A small masked image model, trained from scratch.
Model: encoder norm layernorm, encoder patch size [4, 4], decoder layers 2.
Training: muon at rate 0.025, 18400 steps, batches of 256.
Data: trained on photos of plants, animals and fungi (iNaturalist), 155796 training examples, 30.2 epochs.
Rows from expert 13 of block 5 of the encoder, named by matrix and row number. Rows with one number belong to one neuron. Each number is 128 + 24 x the weight over its row's rms, rounded and kept within 0 to 255. All counts start at 0. Numbers have three digits each.
# up: expert up (encoder.blocks.5.mlp.up, 16x96x192), inputs 0-63
# down: expert down (encoder.blocks.5.mlp.down, 16x192x96, transposed), outputs 0-63
up.0:103122116185160166115080175127134131126095160124104114139165116101145124117164116137136115123103173124140104135158155134135113105129125113137130151157137125114150117109089123124120151145129106
up.1:112122119121150178104125137115116151156111121127132131130114125130152108156156128146140136138099154103112109109116157185140111131132125140149130117124164138128182132120116084156176085145112105
up.2:117149142117123190127127178123129130119143120146133141110157102139186112126117103124097148127094181128149121157139135129135149144135117142141148137137140159141128154155145140078142141130118145
up.3:124117145129099120139119131122098129118111146142129119139112097098162140114126119094148133118112194142145117125162146182141125142100133134155107084141101159085118120138173099143131154129135185
up.4:125119129114122132165129130099133215128119086123132109124119132087141138080150115153110122131124153136171115132182114161123136113172132149129110120167119095105182121130098117115161085123155099
up.5:135087132147168128114110124121158150123110146122121139116114095112182105128193107102129129111129141100107119129156108111137118097160129157148105118158122143140144148109099141115118126161137082
up.6:114167153154153144154112172147097127130140101108111151125132121100141162116148167157106117081141198157166136143126145128169160154130110093143129081185087118144120126107137123123149122116109163
up.7:108125115185142160159114177111160147135117150101107110163148156084142157124170151116099142121121154113154146125150123150156164167123118087132163123209129163125141151119147093113120112161123123
up.8:146101078099114128123132131119100200115122121150146135148134147107114156078117134099087121110118149144149111119094139143128139100121109139147120141136130128103163118152144113087098106158127087
up.9:104149127157135173143100169151159191116146138114145140123134145090145173108132161153115118106155184116130145138115153143128141151134113146157106118158110098131128158134123127084126105127077102
up.10:113123072139121165125098135164079185122117133130103091120173135115156132137107106127109177140118171142105135149135175145144097159118156153169102140155170107114104146125109151152148133127135104
up.11:107137109093140183109121158143084155133151157138120125134122142134148116108090133148125153115139205160100118143135165141147113143118131129141125108160097131122147156160161095126102140120169130
up.12:108156118143119136136132130160118140147126163112137117140128093103156192098146148145137156078157183144153102118122132151132109139120129143148115117139130150089163147110145083123145149110108158
up.13:128123128121147140113095147138103167137126149111130123124114111102092117125141118135110151131126143173117107103116122139109102145130110154149058114175118157113137148177105117116141124133110153
up.14:127113132111136170108098139114135181130130141131123121125126136096148127134134130116160150127123198147145104125150126148140139117108120112163122130165116131129156148127135119126114127119164141
up.15:125104142113178132109108152135147127097105132146105117116100102090142114138133111138112161136149200141120103138133117145131132128149116141143113146133158137150144161133130120119160097131100117
up.16:089152141112130149116061105151133175144113141110135076115144119096165096132133114105132143132144187124115116141135166116132116140139153126164125142159159137144165185124153104125155136103105148
up.17:135142151124134148134107159101109154137117125134131133118119135110155109118109120145121165135165208136137126124125141139110133116139122100165136145167167135123123152160156101105119128141131149
up.18:115147123150118139133094143084136170140100111129110151106158107122158118068126135140133167106120187106098107117148139110093143114134133146159132116147153122119190145131144101123107134109139138
up.19:125124125114126185151110125105102150145159150096108120144158151115092110111081127130095134187124196127132155136105149154143143143138096124162149144170137152121109154131139133125084108111112108
up.20:116096087129142127099096131119103171077150130133139089156144151088188125129157141127116114132159143136159150140118128136163110110141107135166096163139166118127134166131090117161113143105132112
up.21:104083100114120153142119135122181157119117136124163077148104172134105115110132128096123153114157178176122127139135107138125169140106124134159125139147085186112159164104163114121122132100150118
up.22:138188104085131128150090160163100166147129110160121116148149133115122146099121149136132141153142176142130129127138118105169140130112151153167124127147162137118151126126161124096095111131114148
up.23:137118148120147143138090110132147152161096113150106134149116132089150069125160138085141146114113198171114133152132116127119099099149129144151117111185109151141134153092158123098124150117105113
up.24:161152100186131125107094134114117157141111129160149121095146117096130110121169084133160119133114139139119119097150149108140119093141134153142171112151124130116117175110119074113121117132141150
up.25:129086102145125144150127136136111120131133127121177134138138066113156144150121086127138170134114109072133151175134170151103164150151104122170128132154098164127131129127118121108122119180102106
up.26:130121129162131138132078163157140150116108150126126142144130079085162147122159138101143111126082141091097176134148154141164139153125135093142107148155156106108144121132151102117091119160112152
up.27:123101131114135166094081115129107139137089093135146134108116151113181073123116113106148189116122134176133076135114136104098147106133119171130104130153158159134143144134155122147094145176108166
up.28:126112132134158170141105174142111180125154097136143109134146151078134146131149129147109149106123176137129119148130126119144121122120117129169113093145092132114131158124145097110126144150101127
up.29:134112132092113148090096113138101163149119144132150121124138150090124126125116092088147131136117198130135133149102138118135124131134124134166177122145119157104147167119114097135139130124129141
up.30:133151131120159126133122139104101158154114175135080136132140147090100120106129171110136099107127150154137125100078110132164101145124140140140130126154119108136151174138179108114142137105102148
up.31:106141115154150130099121124147140126132151117141115145124144133116119126100113110127124158119157168126128149139091107122142106128095112112143181138156083134125142135131138110113110108102115107
up.32:147133130167119145154111171148089187114137131176112117097127146140147164139122118116114135117074191127124079119104155127138133099133138161144098117152136147107166135150159121108139136150098132
up.33:104129138139135164145109114136088198124131153116126121138142108149142139119093166132105125083160192186099127153093152135124087167129095101161103142154092123124143161125179130114093122153109147
up.34:105162127161117154092100115117123161137132132113139130106194135104094100140120134144114179143108170105124087144135110121123136138137129146132124113177140137152149181137134115108120113159124089
up.35:113128154126146126148109134142120172111146124139186147141164140127115126090160112111102119130136167111110114150158136155155090124107108133144138132133146135121180147154142095079114100150131139
up.36:142135129200112159121087136117147201128098120144106111142118137129142133128129122108147152136081178116122086126141147148134135112140112159143106108149108127123145134155115102142166122102106121
up.37:147150128161156162123103172145157120131127146097134130125105141086159159118108097132121172134133102116113134141107118081145118102178112126139127114141132132116130140115125113135126147124120103
up.38:106129107123131171117079185108108160159113146137180126137135161078168117114107141188127171128136188164141121145115120124153125134132123120155103120146109114160125122121131113121143127162075142
up.39:139089144127181130132097102133158107148146120116113153114128117109154124134173116090133177065165180097116129168138164128092146141127130170145138087141094136074105135093151118162107098119115090
up.40:130145099130146163100072119125109198157084170123143110092162101111143129127159134116125160116152154096135125114126141136104150119097110128176116124125152152110134163138146098119149122131122128
up.41:125114136155132120141108124122094195123105137148122114097146146071158123150159091110172098130095151117119152108122125117147135137148112116159149141125195111105137139114153092123106106140148160
up.42:113131119148104181139118159158139143158108106142123090152117136098142106113120133091102138138100162129116134178124142131126082115153099121142135133143096143139129101118165088137136094089122126
up.43:117150134127141150137079148145095163132137170133108119096143148154114172112116143143113153144107171104125109125125160139132099134083113149149080159148144133153178175120145125112162110147146131
up.44:117126077150146154142132134093127154133108109126136144125132131065155109109134108119149171135115119151116135191121113125149122122110142141157117152143163152065147150099106123134140119162112126
up.45:102161106123119172109113131165128135113125129131136101127110140090128133106172110130142161120163180157103137121139148115124129121132144121160138132155139109159127180128134129111146146143135137
up.46:141105144141135132115105143136088190126091132160116155126168103096153130137130137126124179131102182153145139179150160137176128132103138118167138110136098144107114118137128132117126114134116120
up.47:105119142075117154087100137133105132138094123108164159129153081112149138120127118127107173106157143120143116122149149155156120133131074100146161154161151151139137127104179113084133124148129135
up.48:134124139103152105147095125128139154160156144146098085140166127088145157125137126101173142145123153139147137098129114121135129114127122138186094112166149149105159177106160123113148130111132127
up.49:112133126159141160093097142132138187163104117132128117132151150126122127123128135124126155142107167126089093178154123133158148117144134129130114138161116148131170159127119126115142128092134066
up.50:130097172108140133109116138128110157152115125156117142139133169154120170141138132114105126119123149088116115156145103136124140128106146162154167117162154124124162126138161144095153115150133096
up.51:143102129128138179124131135130159168112088106134136091147151093107165089115158132142131108140141150129163123128139141138189127121147113113201112138142151143120152145145152114103091138122150130
up.52:088133134110142125124130121099131163141107113102128104124113115114167068120132129145134167130169174145133141102121137113162122127155114133156102148146131119138176134089140120123171119077119147
up.53:150129105110126146106121135165086147150099137127134139154142086155130108133154169122110133136130176128136097176149125118126106142114140128133151122106156155105150140132185126105129112136108100
up.54:149101113137108162108117124143100138106145133131135136125159128118117123131123119151132157116136189136099135126121146137122088172146110161163140121127103158122097110134153106109157086137098144
up.55:091105139135139163132096146115131131148076138111118124098145069137187099130130110127112176111116172134130121135144133141108140149145142155091113140133163107095139112110163068135114085133127118
up.56:145115140104162140130115130148117183134126149152127147129104120115192113131107102094139138114145191124178104147141135145154084086115113123193112130145158128129157138153117123128154141144131166
up.57:097099160136135149142097174133101190108096102137150117134093142118174148112135108131098149103107162102151132108149175144151110145162137104178135125166153113112153158175114107115158106149096156
up.58:100154140137129164155075221112111136149110126164154119107125166123126161089120087109130151129095160135143124092173136112124152134147134133159115114144091153153145138120174080119121159123107121
up.59:099103131093091186132116157160139124126154156128140139097112139102131125135174136115119126133150195139087104111113106141137108134135129110173138142188126119118176185156131105109122123132134141
up.60:105096171132123187105125132139107190099080111106089139115190109084139161129148130115151136162132149142144103136193155133140118120121112115128109142166151118140116131165156121136129116132110120
up.61:143131124165141162104125136144133157098077112171102172133136084122184126159148111132143129138112176120110128150130135119139136155126114154161125125164156132142142141120114112140119105133130122
up.62:114149116130160141099144144167126149160125161105123127135121130156178157088168131164131147111179199144150125129131135144123090151108137138101141097136139099125169153076112097130137108126123142
up.63:133129106116118119135097170167137163107142145103136095110137144106136120152114134081135148124114167063130150185138178154179088112119129127121128145162104136180130137132137096117147106138149153
up.64:136130148133142159114127146129136184092170123164114096142118128095137084140137120079119148134144177118147131167107130141144099129132112105176118112191126163139128161120156129109115120134179127
up.65:111085173133126180122133104095136150102123111132131109096160129067135116164138129145127121111158183155131148124122106158154184134140138127123137100151144143112108156107136101114107145155107155
up.66:135106122153135134134104147126138142127142106131134092128161105126143128103158178086139150093109185165152095142124166161163092130142097129157122111137118139165142113106168115125120134164154136
up.67:112130116126143165107106146147138147114124146141103133132127125087156138142141156110114156121124142133117124116152147147136144156133125138147126131181137141089126170129089134133136118162150133
up.68:122171129152145138146062170152136116150107121103146125097094147113162123131155109120093144125138156096123121133135142150157106159131101118162126179158134170114160155126122088109130115122113134
up.69:131141115159162197127131139151143150148136163143110145122120114120155139095149098127122110127102196149105135149102147124095119118174091143154124089171131114132168157138168086120138143149096152
up.70:102116145117119188132094157149116204106146148145129122137159135128142119118120097120135157106111197132122119137148127130193102120135095132163126132158117132147158156151149081100101113132128091
up.71:136120107131128162132099139141112175131109136133165127097139130125143138109138148124144131137090164142124090136143119147115176145150152124123102145138131148094166115155122114136120093135121124
up.72:136152134175137143108094135104128160107137135132116146119164147073162157125116117111132156136102186093141102143156145160174142141135108121148132126148149104138130142142102135126111158106138142
up.73:117118135142152195118103132126125184118127115135120110126132125108159138145120107121151143135105167131103106143134145121129119141151115135172119147163121130118143138106129128128133125135111116
up.74:138102091143107149143137118170113166103109129135144109136125093126153110106157134098147123114133148133111182170120143149123112130135132142179122108171137135129153141131126117121127132142128157
up.75:133093113121133150137101127141106188121124136154128105130141115111165128144146129113143166097151181139134115143141148111157136106155124122159105101166122128103139171132138111110122137128125130
up.76:097147167120102160132107194125124175113107131088107128114127137093143162089128112111114150101110158119086101132186138136152125120166143130138124083184153101100156151117149106160116096128122102
up.77:127146116111075144146120135101108165125171143117120100099139120114165081118104171107120164137131169135075128124124140124142128116118154164158147159181105124130152156143097117130123122166150115
up.78:106115116131102150113078122161117167135136160144098129122144128123143109128146132110113147134106138163080099119147126123136134131102122146131132099159101102152110138152065119139154112135121099
up.79:100154142099130176120090136116111150113120130088160156115129138110171126120110082121125133129123147122123098152148102133126096139154143126157094186158152094114132161133123110111084098139093104
up.80:099138121152137135106126168127124140133127143146132118145135166101125107118140122098097141131155154119080139136151116144145090118141103141139153114174099127180142159128113102110091139138155114
up.81:113098133109126158152077153141121195137109121120135128139121116101172130096121098092146156127107196107145087132167127170148124102141101111157091117175111124111143134147117114107133133092124142
up.82:120130106158145149098135113137135159159092103141147156127138075126126081127113076119150163153095164144130161157090138141139148115142137120163100115134157109148133152106148095119165119176146164
up.83:143138132144124177092112139150117156105131138130135131126172131131134126156117151120093125091154171127102110158109161151105117132163135142126104121121098126156109179150118149135124114128108132
up.84:109098097122161156128090146103094162121147149146133154115153136096137180089149140151111150102141176118109132129140157157165134114156092158153154137135098126111143140129141126101147085165077100
up.85:130078046139131139131100124142100168151144121121129098161131115091109082121164142138169156123100121174149141115110112134134143133140120135145107155153103140115158165094146139084163147108113127
up.86:111148126113145124148118128151113173099145142157121132145160169066122129109157136113162169107146155139141113140137167091143157117141098120193148117147112137161118171139145126097090145101127105
up.87:119083099137143143097120163136113178098116123150127103132167102140125151080115135154096143122120140165125110102139157136129122123119123107131170143153145107163177135135128122125132133131134149
up.88:103117132109127161140124157147113132137121120141144116170117171100202130085138110091077149108126180135170109147141184143137121139119133149182132125125129156100104118103081116083148137137120109
up.89:109110129124146193139115152156144167120119155118142153127125126086163137137164166150131150111165136133151139143101111110143111112183100135116090105137098121115145166112135111132156119187129132
up.90:117156122094144141113092147137126191137146167084099112128110121082155119094115122137105130155130176105129146144130169130147086100149126160144111137180172094081152171142080106114158090119127133
up.91:133138161138147152137126167128122133125128113103127149123105111129162113087087103086125153154138174113131145152159106123127112131148146116176127144147138165123123147105139116089082150140149118
up.92:119115131111137161124085143129118176146114131143156144145140140103158145117134128121122141112128187126115114123134138123140105129106130151167122127175147159122145153118131111130139115112134125
up.93:131110114135161154156095139117106150142123145095141131090156111084127118085130114145092142095144185144145146109116145132121131111135124085167181186144151106128149122143100141118106116119127117
up.94:114113097169142115157116152174129110163163135121121094116156141105152140110170128133154154113091139137144115131160155154131119096170131131127120115153096146135146149092111148125174161099082129
up.95:114123168088152182133116160184125159123126138127111143121124117132169098123128119098121116122144177143121114119137109160106104148128120132136133134155149182125095170112131089096119131132120103
down.0:112076139148127135093145129116140118159099124108141126149153132129152124165182175129158138129120129150119138118114124145138128144108134142108144094091144141101108132093122098138157129167120139
down.1:129142137150106156121145125140141113132102133095153144108110092138129156157117137107160142125091119105132144163113131152119159105092116115104103146116133139150127133093163095152121139101114181
down.2:153169136140109099144138173145126147114123143131123160111135114174160110141148146157117097135124102117097106063174123147117080128159113131151158130155129160110151128171102126127127111115119111
down.3:139136101097121139170142130176154140116129162138127119159097165142121135120072124153160120163160169150149141128085107147113136178120126141171149129119094115106140125146144124162121115099123188
down.4:078153131082099168153158107127140166157165143124109134124106130150144120154117125149138078123113168148136101147126121110120176135145141141149096151108107142091157142153123126170109105112158096
down.5:146105145144141099085103124099126125140116115089134124086154111127108128123148129093095124087119122110108128151134157079108088110154151143116125115132144117152141137151122135106092142117114093
down.6:140085159154111134154156129141100145112119113121140151107123097123127100089124159114118106113101156143143123141152139117136131070102065077142123135154091144110110113130100147111101159142131133
down.7:138106111151147127147117105196127158113098077124147126186135110139142114106146144084141131104135143132136143152086151153131109153139138142149153129156107129106120123086145134135101151132131159
down.8:165121148140110136130132127138147143121134126156146174175088121124144131118159127095129143108161106130107156121137139116145129144091122155147137165107138098129103134163097113131127089158119160
down.9:123101125146179146110159152122094102132104177114116170109122135136125124152125163140108103135167163150136140145112139116120130174114083115153093137161149093111160122098067143156156104141091116
down.10:146133110135145097136110097132121133116131099100121114119129093143140132151142148150179103135122152121101101138144145119086203140114175122117105148109156083108174136120133119106090153100130097
down.11:128104098172132097087103100103144090156114153097127127112139137113139095167140119121098117115153107082120173156148148091110130146122159122158121171162134114124103156077123125119094129167130090
down.12:093130132140063136141142108112098150149093128105176146130116089159110065147112110157130106118121099148116118130143128072141127204121097122137134129106173118117130146129140094121102112139087148
down.13:125153153121126159110139132150108159121139113100120132139113121168154134130045135150105142146148107155123143162094135119116114124123150116138157153157112146122121138143185136150111161152172143
down.14:133096135161125100165142125157175153081136109113087132097140134149136110109145162108134124140105098089153136148103170135099121129165098135130131102130111125117141127104090106147134115098105110
down.15:102169162113122124108092135117146141153130104118153121121094122102100113147139106122129139124104135157145153111091081112135122170105165146149119138145123192170169170161158117110167096101090087
down.16:106123146110103134134179171168117124123156143101113084185113150137117181103154161124119132133098159125109149105152149116134166138106148075136159138144128171152160159125135134142112120093138176
down.17:074133117146091161134121163134175117103119126096151089198144159114106087156146100107150132134146139103130114113192146118119129176108131088141124133149146153137090136115121138109097119099143110
down.18:096103141141120138089135103169090113122133126116139135129105140139162096122081137101154131119136122117110169150155163165151099113099097113091165127116126109112119049126114135169107155157133118
down.19:144152154120124131151127138091120120145147151135112143096119118131100125176095144097140099148067154115171079111100127122156100130104149163097136168085175156072150104089121134125161095123112132
down.20:127161131175116074161105129130103127170115135133163130142147110154139132162159151130140110126118165142130120104134086127149172154090124132157106071118106147155114142133100164173132125120079149
down.21:111162108138119131137152133112096162134114118112118056104152135119140106144131140140132113145090183083102135170170122116154045111125114083121129122141133130143114157142151147126135171145113107
down.22:145186133138125175093122153108100121150128113133118126088141110163121152099117117143102114142091110087133136122086146114138166147133139098132129105128148099159110102127164111120123156097151145
down.23:133093133149142126125148143140124128038108103149142081139111101164124118138155170118084121097133143107110096145127146172132138163117121106123148138112127142132132138134125172093112159102095138
down.24:095145148109130113102111187157159106162103099171152121143094140147132105113099090123139143146097143154149101099140156097107108090139141103133121108130126101097100118125143101133161175115117127
down.25:103129138139145082154103155075118120117143132148118106135135124095101149122133156132178166128141116111143122075124120124067175136132157113122144117125134126122138167132150156129137123106138140
down.26:132104099151128168154152158126111097118117088120126134146151102141092134130174134088184092161110116109116105114141098127088134107146127106189149110151152144121148104183148149117061120137113116
down.27:111135100178092102080171093149125122135112116137132127105139145092113171128137153094166151163079126175130065146085155119133158152102133120137128132114136123147105121133125105112132170130117112
down.28:123130099114140119143101181148107137123143108152146096142107138135156147113106159139116159116119160118129083155168152143120155095104139120115152128079113123101178111122164141105178137098111130
down.29:149180104150163087121169094114143139111145111136089092141120129111115079146109118132129117124154130078130161112093137158114126131143151096103132163112126127144074144117153182116111124119132082
down.30:124140139110145117124105132107164107107091080121118155147097089135121172100130066116136137155163151148127145117143140127102151133130115093138187176093155130143146142139127137096097131121101112
down.31:181156108124096117081135103153139105146131105132135142140152104137126156115142166132139080118133178121103152123153182098127141132154089118173162100103157087111131127165134105073120145153159113
down.32:097126140143179148143096175113097133182098093134199128145141138098105143141122106134164185154138090164148153099094121108132166124150162122114134122130163134096135108084158112093142143136086125
down.33:142119125100181091086150062124093132116178104135092103118123109138124099114128138145135115108161121153137130097065153142145145128105161118112120157122137093123143129141152199140123136135112139
down.34:104109127120108157152133172093161111138159147110135134108136171124114129124145121114120149160089135106103127116157131137105195123132134133120141097153109078088154148105128113153121071142119130
down.35:127119133134134157111113128120154104119156084110142110150144126158113113162167145080095131132130120089127137116116138131140101155127098131123108152166119158145126150113146108103126121139120120
down.36:145129086133135079134157064158128143142075124146124130142172076125114123135108161126158133130130098091150132133116129137110134101125105164111116119117178116103166118095139079155121113138127094
down.37:133181129116122127130140136191142146164153154100086143120117141118124179133128119097122124143108132136096126133112135099123131144142136150139119131130107122121121146156161128152102108142105147
down.38:111181075096104143111155127123100084181139096153133086125124120106146115180101151075115144105154092175113142153105167105182151160131147122127158130134122101097125120109154095128141169124121121
down.39:100123117104167069132139116102130137117153174149144122119170134090117128139127137121145154137140101095111144103081118138127135119094132111132183149146121123167093131091125115138104132147149131
down.40:103148089170094118090156119119137126141077167166159099107146140132162130135175156144128141077150102103101110141164126112132162152103147139099178121144133143161154127117105133139142106170082142
down.41:131135138166141075112118118175148121168114134109102121108121086111094095151153149074113097125133121104096142114132131109102108132147126158123123149192186124057107137148123118121146113132134099
down.42:118145144134119165119118163125150120125168126142116093123118176105109100142148127134097172135131083132120116089133137108147115107114163127134132110117141168150154071156151134040126107138113067
down.43:108123133154139152138119117154108180145111132127116108121175095133144127153161179113153143136117131080103140114137106144120090127126122127102107161103141065119118094103157115145134125158111123
down.44:134139126142141147134142167094151108134126103095128119144130153146167127101148113140125130121152121117139147132137106135129173182120163143129152131171144125148123158132164131088127072197118122
down.45:133185153180121112137126079130112139153142105098131124137089124095156133138105118138130123146152134106123135130093123105134105120155107128114100137148158095110134059074121129134127119126105187
down.46:148098152130188124128143130166098155074091132126115118125088100133124136085095119128122133146182138086131130091177141122065110081144116115144116136141168098108199146124113111140177154099105131
down.47:126136164132124124135113107135110112151135141153142091056146180140128145142147124142144130159096124147129131105101120166099106102162158113134120096105105135095132101083129124101125158146104160
down.48:121112147166116154130130144061167107133150093122111129097168141141107106133133134161126167117080114149105100151185132144134162117145119118121116076146111122114147111089209107161086153119148120
down.49:097133163126133149116123151096140166147138127073118140116135111133151160126164118116144151124146123112095101152085081169126087140174129162110167105155144113152167119134164143137159086128109114
down.50:096159086135110113058138128120148106141172158103117154132174116137087137110144171118083150115167123131087110155121142130133119127103119159142119097139127112126125132131130158131126134130107111
down.51:128114148163123184132134091121163170125114102105141158111124099154098116172103113120116117128132131109125138156127089141121149141155138148104122176161117131095200131153128130121120116142112129
down.52:146132094108136116097127105125184149130144126109104107138099098116069103121120084136112158107127131124146180135099136103116168097129141136147144111145113129134088099059120176163105136088113105
down.53:139148111167158099105146168147137100096140144152090146145145167099111148151157144127124163156120157148131134151147113140126124147135119125096134120135096097095119132092174161150131107124111125
down.54:103098126100143167102124079107103151134076108179160092133146095149123123143118094179121177124139115139102114118092096090099110124117113118131103143115165115199146136140150136119142159113126171
down.55:096110108131129162162142107109124110107120127102128105139115030111140106153110145097152131171105158126168143153095110131122131134121111144081125130156104134130137165126179144140118079143090162
down.56:141117124128160109107114127136149121142135144139126137108170137075091110170159106098137131123125123132115148124130060079115111134138140165100097104088161110110115159063142118122109167159087089
down.57:170110102140129149147111136148121148180120136136143171127071112097125146133114113092173120120109121161142155140115176112129155111115108160162141169142110117107107110087088130110165097134119126
down.58:143151121110152128151089141102106119144129140146108111103139137083143138105138089118167147117152158141163141102119161112123150133150125161139115157116133129099149157093102127152126125093095139
down.59:108137119095133150094130145117133104142131148113165134107132127112137130130160148090114141085147109130111096102104121088141109086139137141143119131102133119103166165147098112098119126176132084
down.60:083143127135143130118113156137158152072158124125090127126120169137151190110134119162123116109129145087108122113109120149126124114169123109108150122117139123141111150124159133111074103159117114
down.61:098096088121141143123142163140122129158139111140157114125131140071138159146131130145170106134139119104127117121172124138130136150111099115167145127099124094140118146137074115092160146178129112
down.62:103126099119094141135175134112114112114125143097136141080122178107114127142154134135159122087175141145147142126093120100135127122154143117146120166077112167144133173113110112132106137082110143
down.63:122143162147117156116131133127127132126106148124135143125187121151085129138120136116172132132144170067137138149153133139094090149155149123084112146127113117123120152154149138135103104146119122
down.64:136147096110124144132152103180140103094114122159118092173128109152147145103112113094157124121149186150116125157156102197107063109131146125124126088150138135110154162159147137124128140176151157
down.65:110092136153137070143120171137126097123118180149096150126115183107132190153118186127108165094136207168117093101111137102138157159075130142138105101157108129113086100153119097136145123151100145
down.66:158110124143173131094142141114065143087121114153162102132113103139146099126134176123105129108162160124142150138183104114125095144143123131068134121103128129117178137144135151060109075129130132
down.67:136140122165092116105112147151134123149149106131148149142134092171129151105110111194169123150085152130080158101107143095068131156160135110117134171124115148121098152123124114090147158117112146
down.68:135138167102092162095103133118100134111096147123161127155116132156148187088110116126152161134136121128146093120124156137099176148097112136091119119138110164157133123099123115115134124128164169
down.69:154129130130142146128129179172121124158074141123127120146117145154136126111098119074081109127151192142138125167120138159099119122109111118161125114158110103089118104151136102105141135153133136
down.70:141171121102095102130131158118146148153138107140117117147119122179152101171104081135177100116098165139127149149143132145177082151095118161111129105070118148146137116136142098138150147131148121
down.71:098126169146143093136147143115135077163146131131129144185111173133149108130141170157101123103128116130134146135144147111162098147114089129126154083120102088171158142137121116136077150155164107
down.72:168115115100154122121129084145082117122108142145116096140147094078159095122100103095120106173134165103057136155137111146158076095178135153169096173119150107143136127171143115144117122138106160
down.73:075151113138092144151104108075111110166130143136136107118154123104171162119101144122115107130159069111128154125145132111145161132168158115175151116153112118120104089114089162142144109100126123
down.74:081176174103066100107123121156128155146118118122155116121093089131149175135130100126093129105168118078108109126156127125148128112174128120093140155155160132134149177163129142122127116139146104
down.75:154168115144097113152150117141127125190101134110153146121111106128093101180167139137184111103129120161119107196072103128138170134100114123146118126113148123124121080095172123130125129112111120
down.76:129118114099175114132108158094111088119168154151153087131109161120122143088115121099150113135147115129112108124112160122136139110102125132130157125117111138132143134091108174154135127097151121
down.77:098082137113100200092128077123136081131124140148132151093137142141146109126152119116131134108095082150134096140172108137124190150100132123109148139148094161131120141115111108182091071121161125
down.78:139147115141160089103135111097099118176106163093119139132158142126134123121127179140129123128137148145126150119073138122095112102105133174128147077117117087126135110154138129138135114098117148
down.79:129200137095144129162137171125168147118145157109152111168103140145141131115109104143094155113172152135095116116141129138159107141133148107146167143139122153153119134130141136120110081145131138
down.80:170112123139155074080129098142086109112100116170165153150122065171180115128155116136135147081164138125176111194128131109145109108126131112094150129123095124150084123117119161123146153142127149
down.81:139084125134144119113103116072129112124141111101132121135136144117122175141152148086105139074161079122128143136182171129119153137140129130132162134127108109119154126150147122087127119123135112
down.82:148109133115112068092120096140109133161097124151107149185081120147151148137116120157136109121160120165126170142098162175137142136112121105169157128086145082154115107108120156121179110127099159
down.83:094146117125171151092107165128163098154061137139156120124089137122147160146122101131102162117113119144143148112106137129110153130108146124158078161130149175115119141118100127162137151086131150
down.84:124097185122134157136116122099092157107133106138109129136130114127142203076101122149180145152093134090131136135122102177146122130166144112104144135135176113102167074130188136117129106118114148
down.85:126154171117104106156116096108107120142124095163152125116111126138120129120070149137175131127150095151151132102111110101162171126117138090169152114122122142147140119169158111149192148100138185
down.86:164129101088141114099133108118137120137163131117163122110108138111181111124152117108149123132183126132134122164109154068083171112099131134153136119105100122114096101107122155108090164099138065
down.87:109124121116118150161160152112139132133147098167138150129149138177146135168135105145121140091118126139137102154122121129183177168127174158125083099119112156124117115113167093150094090142126088
down.88:174147126115151100110129082123115119143096130147127129125111100122121149128135145184089141122142186121142134115116146114118106111119115139111131139097131157156105163130121140102156100125088196
down.89:172135155199135104176120083139171096118086089089117156137124109111149149156124096128146094146087105127138129116142144094149115078132148142103118089110117108103134124100111112099150112118143126
down.90:139172109125117124134106105163125168150073093074118126134138131120141167133102110139135117143142104101191089128100151150112154112122150098126113128165150099113106092121099126153133081137147173
down.91:095129140164121110128142130145144093145106140130134112150146143120167098097117152084101128127154145052122078143196140130133107126110110111118106125132107097129127132134130111173120133121117155
down.92:106135149161125145155119157128141160102113138142104118091103141122148135117109132112096164161105083085130126114156114152122132122154123109081085151133148147156158155168176111138093115135102108
down.93:145120174145135138125129073088127112153139135111117147138114118127128135108157143138124127112110130142099120112161144139105138111115128108119142107102165102127089115116098144132135171105107159
down.94:167040130113141160120099148145121125151126112145169145158144161130133145133174112101103134098122125152145147087118127136127130158142156112124144128124153098086083119123119081106147133138126101
down.95:149147128135115106153148156110113114133105112142102126095111124123118113151157097165139136120125105171125119094126098163111080073145177123106128117098131128139141163181139126113163147123125169